config = dict(
    train_examples=26041,
    input='log_mel',
    encoder_norm='batchnorm',
    decoder_layers=6,
    decoder_norm='layernorm',
    decoder_activation='quick_gelu',
    decoder_fused_qkv=True,
    decoder_bias='none',
    residual_init='none',
    batch_size=64,
    lr_schedule='wsd',
    final_lr_fraction=0,
)
Rows from block 5 of the audio encoder of a small encoder-decoder audio transcriber, named by matrix and row number. Each number is 128 + 32 x the weight over its row's rms, rounded and kept within 0 to 255. All counts start at 0. Numbers have three digits each. After the name is the row's rms in percent of the matrix's.
Before each channel's rows are labels from the 100 clips, of 14976, where the channel reaches its highest value: "top examples" is what is common among them. Only what is clearly more common there than usual is listed. The data: short read English sentences (LibriTTS-R).
# c30: last pointwise conv (encoder.blocks.5.c3.0.weight, 128x128x1), inputs 0-127

top examples: the word "was"
c30.48 102:103091148088080102106182118119136031100047082201175094065184104176145220125075178166194169130111171108135124117144156125129118131115111161109125163109134119142104159101112142108178150172048116132131200126129113170114098093096125131155125096143117136143071180112141132081084128132127126131135172114084121142093166114133120093125120150141124156115126147099136141121135126147112080136157

top examples: the word "of"
c30.9 093:169086102163138128098174110137092089092095142130174225098122134102181106125165145133202123097124122111120090108135145122097150183150138092126091131040139079158186156174098109116144128155184110188088131157110186104094153138133110185144153152135168087124127152080133079134169125087153114097122140171110158191159148112117157155141140190155079134109097094156115084159103140155133111169126

top examples: the word "you"; the word "he"
c30.47 090:162137226205075086129093152107148152180176069099153124127127060111149119154096144134070120136196148123141085140102064119069140170114162130167150119128068109127131140166140109133132152183112157117094133112154136152127101141114101081125175118107147154134102117200153105060145141102099103080129113125160173128185120158112086142184155184120133113157114095088123097160131131153102123177111

top examples: the word "and"
c30.61 099:131142167108153125147089103110160103094143179130132092125128163129115153061092139136094076097144143120154069166082122123094176142120097107178110129145099149109131126147153116099174151125170122111115122208094132120088090115128066117166142156082111150125132118127147141130187167095079129109151137135133131114194153130114087118228193206149119077123191132097144157222105154106100159131167

top examples: the word "he"
c30.6 108:172088158201095160127111144115106109115182118114160191169151197086090090080141155165144205145155153127138151134123135150089078169116156108137157083103134079141126149146126133146131093094154090103129158134140116135170067083072125133122157140062124116070199110167140136139067126129131116111120123095088113145124136133190111126097111148134132094147086135111223109162151208135096135116103

top examples: voice: male
c30.58 108:124081029126115140183117123115178064091107121129118073114192113165145114109172086102084172089162148155097169125123152156215125149134089091091147137076118147153129184114119114127148106165122129102179110118159108074121094083062109139131103180146109145127142118141158138116101131186107121131184093095085102154113108157203129115136052153107175127128111113117107125139077143084122107134105

top examples: the word "and"
c30.118 103:163136082058121137173160174150104138124044100152048129160162131123097109065110120133115084119139151159141149169104141159125126178121136162170128105095129145163049176108130119105121102094103116149111092116114101166123142086157087100134188129134142170130121075135132139165108104095127126118065111116174091093161137162146127178247116148149109105159102132125145130186065112121118122073123

top examples: the word "and"
c30.40 095:115087138105124087088185167125187141149132090101077165115099164139111125139118106097072123120105149122153151103094128102110115103144141086135108112189156139139092090100102118089177131125123131135102177195154086139146105178133088138105160110093159130141095181126209160136129121088129128102088123191148138192152106100125131171212153120113096097166161092086095175178047128125082118185138

top examples: the word "and"
c30.50 101:123124159125117137145089148126090204126218120087097096144111124114164164100093093146096222152186090178145109147119099089119098141129113124082150100167120087160081120107144135065066110133106113116144146130145130089122168148146111115121147109086110142088112088129186110198159141126082145137088113100101148121174151129130132212160119174127127113193109163160126087182141179138112077089124

top examples: the word "was"; the word "it"
c30.73 092:124166139102106125126080063092135111139094141084154086119104130107139143126109142108170142125146105159140067111148131124089100121107098112133143085126099120159148156104128095094086069094151117094090191110117181086144110189189084157128168183159134180223094202166184159149167106163095125164114131090131162137133146146093172062119152143138139122143140146127142113103207092135122183159159

top examples: voice: female; the word "she"
c30.92 104:129103109183129052134086079116114101170146174148119126125164115177037021184114168206163117231104067103144147111142126141148112158182091097159136067173132141144102167124095114108171118090139140143130097120132137102091108110152123085167178095111112102131113107107129129116131129145124157146132119081141114174191132068107133123150140130077152142162113104145147130103151149116114136139129

top examples: the word "of"
c30.39 103:091216149130101135107055174149133108127161114064106088113075106150189154147050161241120176155149141120118094126137122177165135146142134074119171169086192131126115110143077154104133160119112109089192184170105159083134132138133104166160156138130137124152154147123124097116168143131122159156122166138113092097152138115137109144136082105133139081093105160157077107106133118184144151106158

top examples: the word "you"
c30.90 100:109138199154114124106100081055093124084106054130068140183181136142209113114173117070131148134069120127139081084178129133135135046160164151107094127102166098150132129138109140137144104096116082171142138129127126120150155071124126171122145082091151104104082142144108138099126186101085151157067106114119109089167079162121111146086160157187142096138177121147115151114079149133127112094112

top examples: the word "i"
c30.37 088:115104148130133102190113088144111099120100149146124141113097113085120118102088130200091132093138138182134135119128141173132072082166124119095158153111165070065128144124097169115115144152099119132167137089138114149119110118109123113167138156092098174209154184130112185122140048130073145131138081195179133136152121101114109124112048120134141142174113221174197119103151172133121165154156

top examples: the word "is"
c30.110 103:189170120101113160126162083170198145144070099160200130130117096130122189148161112104151108091055117139115102155101179130113120112129126143102135103132117147098117148179120139081113099111145072138062133092114089176040123130108108125134137165156135117111131170147107184139075125099110090142114100118126107144195098126131119154144131226093165102096109143109151096094111167094143211125140

top examples: the word "the"
c30.54 106:104077110106096087107093096151075063162151159015143099065114098255178121153093112184127113095131135119116117090164081137117128130164141127196170187148130108173148115146097154140133098144157104120144152139195113119113146164166140118139086120061116152133112107104137138119099159074118107155158111129175155140147135146106123108122103147147183113113176094156115114099130108149108132106124

top examples: the word "and"; the word "was"
c30.112 107:137103119157124168105133099084132079131119165156107170106100129119115156144140117113105116089095122112106114100144106157145089138118124128126146060069130144143120119098108160052112103143098091141139187125102125068130147090178076202179130095110133099121183088121126151136058170108142109176139148083156091130137100149069139110148194154098196174207088131112160086113171146116199176099111

top examples: the word "you"
c30.17 100:172133224165140142070098084101073124060156098082122075173119135151179175164093072161147081081122083167083138103097131169110186069141137108080158102104104138156170172160144077102110150155177161097111107170123107130133123139112117116123139142158142134148131155122127118145131162125159114115205122124138149138141131130115132079126155123212132082100170117163129182124116089171115156091122

top examples: the word "is"
c30.30 112:128138105089142162123136085114112108099130177085224099121088114106187180102094108168149090106127158098128082159112126066096177172108170116126193108114124160124105157138128119117092135202135064125152202153178147159059142104108113126096150125090148097201099105136181153176103118160142135065139126191157115118143142128178167111117156177149125096122148157091112149103135122110116122151112

top examples: the word "and"
c30.31 104:113115137132102170168148110116088096136125106100117169128151168123119118126188146128140149116125106101129155074122128146128126101138100145164054106104081100113053169148132122155128131082147132137126061118155155255152091112103058077128126057093138117126132169080163123149238173151151146117122134110142152142139089157125128206166155136110104153098132114109130118165143090169112132157126

top examples: the word "i"
c30.126 097:145157085092126059094137145117133092112119152125170106125186160086112100082115131136093178194210135160128136135099088149128118120141152115159138142142081187041175106163134126159089165175090138117069144160112149088136136161075175132167130111176113144115137085091127178134063172171116124090123144061151161089132088152149145098111185151140136181154158123114154187116111134125148134152124

top examples: the word "was"
c30.43 094:124169123137156196114165196154167169171184117180120125115117106138178085099122158128160130130105104096134155154151123128109137118094136139113160127118135159111164139108178127144115136127135114195140174081105174116161119138151167164154122122053139141133091164162140120112131031117104113138057097122162098154152093167066117138154106101124054199096118110099209154066178112148097141142128

top examples: the word "i"
c30.80 089:087097125100066103085149154150089135132105132166115136169148127127115155183151142152093148076123146163134175084156118171155133053121172128149156129152123107139049111096108150113140154089110135117119146143114194132163106187154131139082089115103130139130155131105157190106122146134123163196151088187168121144165060142132109177144083135101100105134092194227154150160122139162138198124137