From a checkpoint of a small encoder-decoder audio transcriber: encoder norm batchnorm.
Rows from block 5 of the audio encoder of a small encoder-decoder audio transcriber, named by matrix and row number. Each number is 500 + 50 x the weight over its row's rms, rounded and kept within 0 to 999. All counts start at 0. Numbers have three digits each. After the name is the row's rms in percent of the matrix's.
After each channel's rows are labels from the 100 clips, of 14976, where the channel reaches its highest value: "loudest" is the band of the loudest frequency at the time of the peak. Only what is clearly more common there than usual is listed. The data: short read English sentences (LibriTTS-R).
# c30: last pointwise conv (encoder.blocks.5.c3.0.weight, 128x128x1), inputs 0-127

c30.14 102:541466532628458469487500475598470397517532491479553541520462491486484485523499487538470478532446574491484565499445450382543449490540562395559534543493432503565499538547632543516492478494481525412478419468499490458422484514468477404451492427448504488418682492526518525526424490516550461545467616469505483447526547479499541470500556494484474543447436507558474459532565415511601515474468
loudest: 2000 to 4000 Hz

c30.11 097:484623389583550541494503535580483456533525566481496530538570497465456458459510457654489542541468513495512484610470492548428458503585434421485582500513421525512476509492446442623433521495485508455522441494474365485534451443468501471512534493538530502480402517526496529529434484481580526461554478441432531447457508536569512480487547493476559615497497457489559540541461448486490469378459
loudest: 250 to 500 Hz

c30.74 100:410483511632403477449458421467563532444527421498437428530404458418451650370361375534453459519432478466528470483484555562442522450530426584564505423478530439538499505507492512521456481533478500519452497476549516467523502473464438533435521470463485546530421485468463494450500519555494517551521530505427558569505555447447531531478488438586516465519518499526430499511499459497534473508477
loudest: 2000 to 4000 Hz

c30.25 094:434465451476497474460413537568510442473425494500523446476574514470541567500506502440478510437505469542495385431494520514501542424462502591533493517595470511416580601492468489526497527538555584509515489506496397533548606470434479476521551572575473517522451544440496495541517507634455475542517462525515390550581570444544499519500617537512456418441528470494463502539539466534497511652520
loudest: 500 to 1000 Hz

c30.109 096:485471479479553508499463469445504463526575479467488523524475535508489455502465441527486443415519440582529469611598548512413509556495552485551514458430512487494433483557448574533482468401468543559572502536518642547475451433414529487513592471499489516538481629524531528420538574507556448484502418506541433588539503471517458515470519476464394531443520515592525587448460561546471564608524
loudest: 250 to 500 Hz

c30.99 091:488511455539492525522509541528499446464504536506520598444453509513628572561527497492486444599475467574444429462443568549474508425545460467455437475501477471529479504570465427526494487432487582549461433515572591455496514494412468580460411429445409546531526486505507560415503448450509510464385379590571441543531499508544475486485461451475420501483539548585583547511457570535489515561509
loudest: 250 to 500 Hz

c30.46 098:557506633515598603590572427550577435516602410475505423537514553482524438442557619390470500509398502552457550539479468505580546480503460540432501542526497541471483421420551483486438564455463396520490477535561522477517459456493527513462444485466432493451494506499434557538453495491474508437506462556514478545491445508478488528527576479501527535560517548466467521401462589505470509569556
loudest: 250 to 500 Hz

c30.35 103:466395480431531463451433459448487594662475382538443627567603634531551483524452409502505544479534494475491440452493457482552497409496503455536492400488500426495565551530448467493486543521459548513440457494548459519457465490461479478538583481517526427511461561488474429478511437540535500501504519481535508468504481514416518508413538505469404511486548544499489526461424439593535535475454
loudest: 250 to 500 Hz

c30.104 094:541496453629468463529566534493468477444426458501481477532544472512449466562542537546566489510499541536533467592494544548463525524505524442586513570452506397457564448505477590604420453486578465539522525480585426534498573444418507482513503474452608540542431474512574534407455518530409518530474510452582488509510507518460557508492470540554480451515588548622488511486494501531492566585627
loudest: 2000 to 4000 Hz; 4000 to 8000 Hz

c30.122 100:517505476461529575590513443557514557506455554597513435461543475501461421462504439444483392454569505550490433493485587543500448423497519438572525609464503477586508570418515438609610481450455471518553523496466534452524478485440454547486464444581508521452446543455521503454499560419536480462508472460471477559532507464526443588435487473492519420570532590465422570575575495482582462501494
loudest: 250 to 500 Hz

c30.76 090:527559560520504549548480521520588495514571453467537391516529531512460469453510524464488490498500503470521543530621484484463491499546400469556532475534472540501481557497394490572492429564523551567484515447554621471554513455593516513518458485512411576498485425458523535551516516463508449485527473528602449592549459467435449552607461515463428488536600566574469538593514586558479629502478
loudest: 250 to 500 Hz

c30.67 101:495493539413490480454438457415510381438488408466553484598572447426566499537509497463489458462454480503513461470547524557499576554453558504474508500471481432544458479497464554484439560388445494524495530569459445409511501459614467491561520530470462568595462471431484581522477426506432478503437625477448586375627498481583466470517536510526541524513490505558509474519532502480491531468533
loudest: 250 to 500 Hz

c30.91 100:417550442595618521508483509437444436496528426439474536476450583453461567502455536476479501512500491430555575428423476514518530513498485506562472397493533506503471577515413475487498469557507462485466493576433560516552583496529545617420559524547511451579527511478572496497483489404491447489498535454486437528523484437629526377520484489491627567464469542474544479467541547577477460536543
loudest: 250 to 500 Hz

c30.115 098:461630577508476513601551408574599630548584564514458505483469447534579545504563577399543469551475378548482492530484511498568512418512476537505543459612460508406523486491596547534521561465472437435449475560509439514444495503448479570460504483497439450505454487475534478517524531505405575525513475545512440545472481513451544469478477489456558547497454539433481475510466515454543570454548
loudest: 250 to 500 Hz

c30.16 101:460454533439491522433575375561591481500507416486499537508446468551536456605486485485471483492336536451597442570522559598544541571445481508518502422501494489506512558456483410580468507564473535478407474416494434399477497477462465520503496484587485511500515535563500507476518492453537537532446446522517449473497491585516560469484566446491508432589503522443554392530531454449561512576519
loudest: 250 to 500 Hz

c30.98 105:481454509463462463428552436395557532482497547494548507508548477482456515434546510470470473522781490467534506464518476458522463443469526510530434489464517513490505488513496522545544495590506503525510509448593461481431518400507583599434423475507597501502384471560524479403535456463644481491504499518499554480548514493442473458544465433527544467526459483511480530535532472506548481522508
loudest: 250 to 500 Hz

c30.60 106:366396519471508474536482486452458520500429693515357546447616502468523519420419479483501466541519473483515558561533471499529513459490485473555438496459515394489544438523485482611513502477453521566544502492528525505553457465509462521513491534536550508503436459539484456391495593471532466559443561492513509388510502448503520508555422507540550437495483523539577455483466461494422435454450
loudest: 250 to 500 Hz; 500 to 1000 Hz

c30.78 103:492506490419615516565434409507494734475486496550485437544497533488527607429416488434502481458508600543490464496492414451467524514581580510494548511416560493460549558496546467545536554395526446540565466521541380523479464551458547561511474477570492497437456486447492517491485483464538497478508495516539454513486560522474486511463460473421512512477538444451495507584535506534545593480532
loudest: 250 to 500 Hz

c30.93 103:425543560472547530527555566441502534507458479564489539570482581488521502518612484519460540469455549520399562456564606429438460467462543475517529504480480558429473565421507367515453519430602571507535474485481503488496486467488446565495480596494491498570614467614463533514461588477500502509570478484426450401444501436495484479458473460472563414466519556567545525517594534525538462464520
loudest: 500 to 1000 Hz

c30.22 100:548462543453452423375461545558500563516374623587529593462483529459436478499555399462457432502677524460459504533599473424463550508521493531493521463526500447501516477458524479558561564489553509502538496466535451470493565470523469535519491462450519565504443545454511482483503475436460501453408532489597420561430548558460461460483506524593496495439543517469527474523597472550470520495520
loudest: 250 to 500 Hz; 500 to 1000 Hz

c30.33 104:546460476522497535443487425497474500458501427380493436551601465532520439607546422414537484470536472474452472502612538399494520584515484495475515515413482488508577510512517509451522483449486578436490431476469415451487479586508497496502488512460532485396603512534522515554422475605444498508539514535483478564513534502399521472505503468662483458527391451451550545522492499483566571443508
loudest: 250 to 500 Hz

c30.125 095:535429497460517493561467434418381565615466502443550489540508485521509532500554438568544466510453452434512534532522467488528569435501462474645514536502507572512474544464435502402513461479428502443580478455498475479543492459498404477496438507496394456605516611518597435473511549466475481468503536522487531528480481551419390552529560525547410545457585493520591550494461501510563530502532
loudest: 250 to 500 Hz

c30.69 099:561484463475610534441427433459562628695578457446520457453519444483409363548422460517576512514453428528479516511449493502469583491495498420495467494569531518503381520510518527522546483436461508500549470524470483409526498468539437541545457511534468447512499427464484471460454572447553461559511534444505487538431459476569513489532523460450534524513573419466494466472457453444508487491527
loudest: 250 to 500 Hz

c30.52 094:531493504534510512635576457477521538443503477601464486487471478493611544466483511511381482467522466456504540610464522442414474431585520543461543542494443499498519455512420491569530440525504375510468466478535551587498451508520482432493493453524527452518529430461453535619541527637498485487519514497449415562503486478459583479428524508423527468536470542446412453433414556557483549543534
loudest: 250 to 500 Hz

c30.89 101:457554540476504507520557530530448623460572612472522461477517511476612373517506474533447529472423485435457490470461464537498576563482480541518499482443526476522542564543468473514448553514391509410431425493571466441476437685434546537463507502564510452487495557451571487485448445533421499457498471557510581444527485474457484466499477526581541476560449474404513542533515553470466486560447
loudest: 250 to 500 Hz