From a checkpoint of a small encoder-decoder audio transcriber: encoder arch ecapa_tdnn, trained on short read English sentences (LibriTTS-R).
Rows from block 5 of the audio encoder, named by matrix and row number. Each number is 50 + 15 x the weight over its row's rms, rounded and kept within 0 to 99. All counts start at 0. After the name is the row's rms in percent of the matrix's.
# mid20: scale 3 width-3 conv, dilation 4 (encoder.blocks.5.mid.2.0.weight, 32x32x3), inputs 0-31, a 3 kernel for each
mid20.0 098:18 46 72 55 69 70 57 50 33 69 26 63 55 36 45 40 54 75 41 49 45 39 06 74 53 43 47 57 40 62 41 55 25 72 66 29 48 46 65 60 47 36 39 42 58 32 67 46 85 36 68 53 40 63 16 28 53 38 79 80 64 45 52 40 34 60 59 41 58 51 37 51 55 51 33 44 51 39 51 37 28 52 39 45 44 40 66 82 55 65 64 30 37 41 44 43
mid20.1 100:63 49 65 69 42 34 54 57 68 46 32 51 54 43 46 36 43 26 45 37 59 48 26 63 37 47 45 71 69 26 65 49 46 38 63 40 49 33 75 63 29 54 84 58 81 33 37 59 53 36 52 75 37 69 42 51 47 63 57 39 72 44 51 76 25 73 83 23 54 42 52 57 49 49 42 54 81 34 46 53 74 37 26 67 52 55 41 71 55 72 64 41 76 38 64 49
mid20.2 101:48 56 58 19 57 41 69 42 53 63 36 38 63 54 40 37 52 20 35 50 35 55 42 46 49 46 50 76 72 99 34 44 48 36 33 18 61 39 64 45 37 41 37 43 56 44 57 69 48 50 34 38 66 46 84 58 42 31 50 31 50 70 55 51 69 39 33 43 38 56 55 65 48 80 46 70 29 62 44 58 43 42 66 28 74 50 71 54 41 53 43 59 28 79 49 58
mid20.3 091:58 56 56 26 46 53 66 70 47 40 45 67 42 58 38 33 74 57 44 56 27 72 85 61 53 34 50 52 66 55 40 59 49 32 58 56 31 52 53 29 39 80 07 57 70 29 43 44 46 29 41 33 51 61 67 63 51 39 67 49 41 40 45 50 45 42 20 63 29 66 57 60 45 63 56 36 52 29 43 58 45 28 72 62 74 60 28 26 37 56 49 56 89 76 61 48
mid20.4 101:36 41 70 58 39 46 48 36 34 60 27 63 42 59 42 36 45 64 47 46 49 40 66 25 42 37 41 70 74 64 39 37 62 37 41 28 56 28 32 74 55 66 45 52 52 33 44 37 23 53 09 77 61 55 74 54 45 39 60 44 33 43 37 66 58 33 67 64 22 30 48 43 50 39 42 71 45 47 62 47 35 68 59 95 23 36 26 53 39 58 38 50 70 61 60 48
mid20.5 088:87 40 39 38 52 64 73 60 57 39 52 56 75 54 61 42 28 48 57 46 34 62 43 38 63 47 58 63 47 57 15 32 35 43 33 40 60 72 62 48 45 57 44 45 42 62 52 72 81 53 47 54 48 58 60 21 48 34 66 56 65 55 56 64 45 77 34 65 60 97 53 39 63 53 25 41 50 34 60 50 30 43 36 48 96 73 38 42 51 50 36 50 42 61 29 34
mid20.6 096:13 47 26 39 45 12 41 44 42 31 28 79 44 68 60 53 59 49 50 57 53 40 44 62 43 36 84 77 46 51 39 41 68 47 53 67 60 32 61 40 38 32 47 59 69 21 81 23 33 47 53 66 54 33 26 60 34 48 32 56 48 60 62 47 35 34 50 54 40 35 53 49 30 62 65 43 64 80 44 40 75 55 45 41 18 43 50 42 45 32 40 52 41 40 29 54
mid20.7 102:43 41 57 59 59 37 26 41 55 31 49 43 58 43 66 40 52 40 56 52 53 58 25 36 42 65 46 46 47 55 53 28 46 66 70 33 40 35 47 44 53 53 53 47 81 87 42 37 25 60 54 65 46 47 57 43 64 94 61 71 30 61 60 81 27 52 41 62 42 33 31 52 35 33 43 37 37 20 65 56 46 28 33 61 61 51 76 67 18 59 56 28 75 30 39 47
mid20.8 096:47 61 79 42 13 39 39 86 68 43 42 55 35 49 42 56 62 52 44 52 58 33 53 65 59 58 65 41 53 15 79 49 44 50 52 33 50 31 36 39 64 75 59 67 83 62 38 41 66 60 67 53 48 52 52 40 65 33 43 58 63 68 38 66 41 56 60 58 39 69 54 70 47 79 39 24 49 48 57 61 39 44 44 46 20 58 24 55 40 55 33 52 94 37 50 35
mid20.9 108:32 68 55 72 32 51 55 61 43 61 80 29 51 56 57 38 43 36 28 52 25 67 56 30 22 54 24 36 54 39 52 52 39 72 73 28 80 48 22 47 37 61 58 54 40 48 59 99 58 60 34 46 52 64 33 56 39 36 36 40 83 49 36 42 42 55 49 43 54 43 39 31 55 60 68 53 39 31 56 57 39 44 48 21 22 62 41 72 55 47 49 50 46 51 49 71
mid20.10 101:24 50 62 51 53 45 41 67 39 60 29 51 62 38 60 41 16 48 50 56 27 70 34 65 54 52 52 32 45 54 56 44 57 36 40 25 34 46 67 54 54 63 61 26 48 72 42 17 42 46 28 83 52 34 34 45 45 94 30 69 61 62 49 67 50 45 52 46 68 36 39 49 30 56 68 34 55 78 63 57 27 65 62 54 69 31 64 30 79 31 45 47 36 41 64 57
mid20.11 102:62 25 32 62 62 55 68 40 55 44 53 57 57 58 66 27 97 82 62 68 52 50 36 31 45 62 78 52 36 39 79 44 83 48 18 66 68 57 56 52 34 65 36 53 37 41 51 63 30 44 58 57 31 51 26 44 49 72 40 41 62 62 18 43 55 47 75 49 58 54 52 57 48 65 42 27 78 55 46 71 52 67 44 31 40 40 42 59 33 44 58 53 71 51 62 44
mid20.12 096:54 41 59 65 52 35 19 39 65 56 58 91 69 29 34 73 37 64 24 59 47 53 57 60 53 59 85 54 63 54 61 31 92 52 30 52 54 14 33 63 60 51 45 46 33 50 29 49 50 27 73 43 51 60 68 32 53 48 46 53 52 45 50 74 39 30 52 53 45 42 49 68 58 66 45 60 51 70 32 64 90 59 58 36 61 37 46 25 34 45 56 57 38 55 47 52
mid20.13 103:47 24 57 73 50 45 32 48 70 36 29 48 49 57 44 41 42 55 46 40 57 23 49 36 53 52 75 46 71 18 28 55 59 78 29 40 28 61 98 63 59 86 65 32 44 46 56 28 57 50 73 56 50 32 49 45 57 49 67 42 44 32 66 36 58 44 49 36 56 27 56 63 59 48 74 78 31 59 49 46 61 53 51 51 27 67 58 77 53 53 69 46 35 57 41 36
mid20.14 093:38 55 76 49 53 32 40 62 65 53 49 93 40 48 89 43 40 84 61 45 52 48 37 33 36 63 99 46 47 50 45 54 69 44 36 70 67 64 70 41 69 61 59 59 41 52 46 62 32 67 62 41 45 36 44 59 56 31 49 52 45 55 54 38 64 60 29 39 34 48 65 73 53 55 39 53 52 62 50 51 79 61 53 66 32 57 40 72 59 50 57 50 50 36 57 65
mid20.15 108:46 44 57 27 52 34 27 43 46 34 66 56 39 47 49 69 30 30 47 46 36 23 67 50 42 35 47 91 64 60 58 43 58 44 37 92 39 53 46 63 45 30 66 51 37 59 54 47 50 42 39 65 63 62 17 24 47 42 81 41 49 42 48 45 53 62 50 48 40 37 34 53 69 42 46 57 28 87 36 50 53 56 50 21 38 65 78 35 39 86 56 67 62 39 64 50
mid20.16 100:13 47 69 90 55 60 43 55 47 59 15 46 47 41 70 55 21 51 35 53 31 44 55 46 43 49 81 41 57 86 51 65 57 54 54 40 53 64 67 78 50 62 47 47 71 48 64 46 42 46 56 51 65 74 23 47 36 43 51 68 79 72 64 49 49 50 69 49 48 25 41 66 67 50 48 61 57 30 42 45 24 68 51 23 59 48 50 67 34 72 47 73 44 39 43 45
mid20.17 101:53 65 38 68 50 61 65 57 43 63 53 41 47 90 32 38 76 70 37 45 28 39 49 53 67 67 50 45 82 24 47 51 52 53 84 27 75 72 39 43 46 50 39 41 61 31 51 39 37 47 37 39 60 68 54 39 39 40 33 24 60 54 21 52 53 69 41 56 64 74 49 38 71 84 45 36 74 64 69 69 49 67 49 48 41 47 77 59 39 66 50 47 54 36 57 31
mid20.18 105:26 28 51 61 55 79 41 53 57 60 56 43 44 44 68 56 43 69 36 60 30 77 46 38 55 55 45 83 53 40 48 48 55 66 38 80 20 76 44 53 66 68 68 58 39 38 40 64 58 32 27 66 52 58 44 63 49 68 27 81 54 60 43 55 37 51 74 44 44 20 57 56 60 50 29 45 54 31 44 45 49 54 45 45 89 69 34 44 57 52 07 60 46 74 52 49
mid20.19 102:91 52 50 53 59 59 27 48 57 57 59 57 69 32 55 38 59 40 33 62 56 45 58 51 46 35 50 40 53 24 62 48 46 35 72 68 58 58 52 56 49 79 31 45 55 51 51 45 34 32 29 45 22 53 60 52 86 49 58 89 44 13 48 60 43 61 49 54 41 41 32 56 54 27 47 41 50 39 38 25 48 83 53 46 38 11 37 63 45 41 55 24 81 48 39 37
mid20.20 103:70 56 56 38 57 22 54 48 62 61 57 40 57 36 71 03 55 69 69 39 65 62 69 31 46 44 45 57 24 37 53 52 41 55 42 38 32 52 31 52 62 27 54 53 47 71 56 42 33 46 57 49 63 32 82 30 33 50 37 44 51 48 65 58 32 45 43 44 76 73 37 37 72 43 49 21 32 26 54 37 59 72 46 49 44 45 39 66 32 55 49 60 40 99 48 56
mid20.21 100:66 25 27 38 52 47 81 40 39 39 41 48 73 55 54 47 29 38 45 50 49 72 48 44 58 37 47 48 36 33 78 46 71 48 47 29 58 39 31 36 46 64 47 44 62 50 51 19 60 65 65 46 62 68 68 43 57 79 75 70 41 63 78 62 34 26 36 53 28 76 43 54 64 26 49 62 29 50 51 54 54 34 48 55 54 46 76 44 42 50 65 41 59 99 56 69
mid20.22 099:59 65 50 68 65 79 74 65 46 52 36 25 33 55 43 55 55 33 28 33 50 45 63 31 58 40 37 65 51 39 37 45 54 60 62 55 47 49 65 39 62 51 19 29 58 65 63 58 36 60 45 13 60 63 51 70 46 62 69 48 76 62 32 60 59 23 59 34 41 49 55 37 54 63 55 32 53 51 53 34 30 08 72 40 32 54 45 18 65 72 54 46 22 56 61 29
mid20.23 091:87 48 49 15 63 76 44 68 37 44 55 47 58 66 63 50 66 28 54 47 17 44 52 47 35 55 36 43 47 59 67 36 31 49 42 38 32 64 31 19 42 50 40 46 67 62 55 22 30 30 49 47 31 47 74 71 54 27 47 47 38 47 44 34 51 38 27 60 45 51 68 53 59 82 39 40 48 21 33 28 42 43 37 28 69 61 76 27 65 54 50 65 44 53 53 53
mid20.24 098:61 43 38 45 34 39 51 57 37 37 54 84 52 41 36 46 44 32 48 55 53 52 40 52 61 47 94 59 63 59 43 46 75 65 35 66 30 70 30 63 39 64 60 73 43 43 59 59 73 48 76 38 71 48 54 45 39 65 49 35 43 54 52 47 43 51 80 69 46 38 53 37 64 84 44 35 51 91 41 62 93 36 63 45 53 48 62 70 37 32 71 54 36 60 65 62
mid20.25 105:55 49 56 67 51 48 44 49 39 35 61 40 80 61 47 60 58 57 48 37 74 28 69 29 70 56 26 19 48 34 54 56 49 72 51 60 57 94 72 59 35 58 47 47 25 37 45 50 57 45 70 43 46 74 65 80 73 86 52 36 41 47 47 33 44 60 22 41 47 69 54 33 37 46 25 43 31 33 44 50 44 68 76 72 35 52 35 58 55 51 51 45 37 63 57 30
mid20.26 102:61 45 50 35 40 59 69 60 47 29 58 73 33 64 43 50 47 28 47 50 60 67 88 14 32 39 65 36 56 43 45 46 43 35 67 43 49 61 39 45 63 52 40 61 47 28 69 88 43 58 53 27 78 60 45 66 27 31 43 53 53 52 69 52 43 47 43 49 84 59 29 33 50 60 46 26 79 37 33 42 47 39 46 64 44 72 30 62 22 41 23 55 41 61 63 39
mid20.27 102:49 32 27 36 40 37 69 35 72 36 42 50 44 26 50 41 38 47 64 61 47 69 33 47 67 30 36 39 69 55 35 51 43 19 90 39 52 35 39 29 49 64 43 44 70 41 41 67 62 47 40 49 31 38 40 37 54 46 59 81 58 42 70 49 44 56 36 57 85 47 56 57 69 43 50 55 36 51 56 59 68 24 24 53 60 50 99 64 32 49 32 50 45 49 44 45
mid20.28 104:32 52 63 60 33 54 37 58 52 30 67 34 41 42 36 57 51 31 44 23 87 50 41 36 44 51 48 95 45 38 33 35 55 58 60 70 18 46 60 49 46 74 77 60 50 70 65 47 40 51 35 85 53 57 60 27 45 58 31 42 62 79 57 44 34 72 45 58 45 53 49 45 44 47 47 34 90 48 37 38 40 16 40 52 69 67 39 54 50 51 53 39 42 36 36 37
mid20.29 099:72 52 55 19 57 51 48 50 57 52 51 35 35 51 70 42 39 46 50 42 15 71 49 66 42 49 41 50 48 40 45 48 49 72 35 77 32 29 98 34 48 66 44 49 53 56 48 68 57 49 28 30 41 82 53 64 40 25 39 63 48 63 76 40 48 45 54 37 99 45 69 49 72 63 65 39 65 50 46 62 24 39 54 63 62 41 49 30 36 39 52 48 54 48 54 60
mid20.30 101:74 66 49 26 37 40 45 57 66 32 41 36 82 53 53 92 77 63 32 33 28 42 62 66 54 54 55 24 59 56 44 48 46 46 40 19 32 64 48 31 40 38 36 35 32 72 76 52 57 49 45 30 68 36 36 42 36 50 66 55 37 40 42 56 53 47 37 50 73 20 64 30 68 47 52 74 52 40 31 40 49 42 38 46 44 36 87 51 46 34 51 50 43 27 39 52
mid20.31 100:51 81 40 35 42 49 80 77 56 44 62 37 56 42 35 41 65 63 22 58 42 21 78 70 45 80 33 30 36 30 71 54 64 43 62 42 32 77 38 35 53 46 53 39 48 58 49 24 58 38 26 59 40 31 45 71 52 51 59 50 61 26 30 58 50 47 35 40 63 37 32 40 57 53 25 53 43 50 52 65 50 28 64 48 34 24 39 35 37 47 47 78 31 40 27 55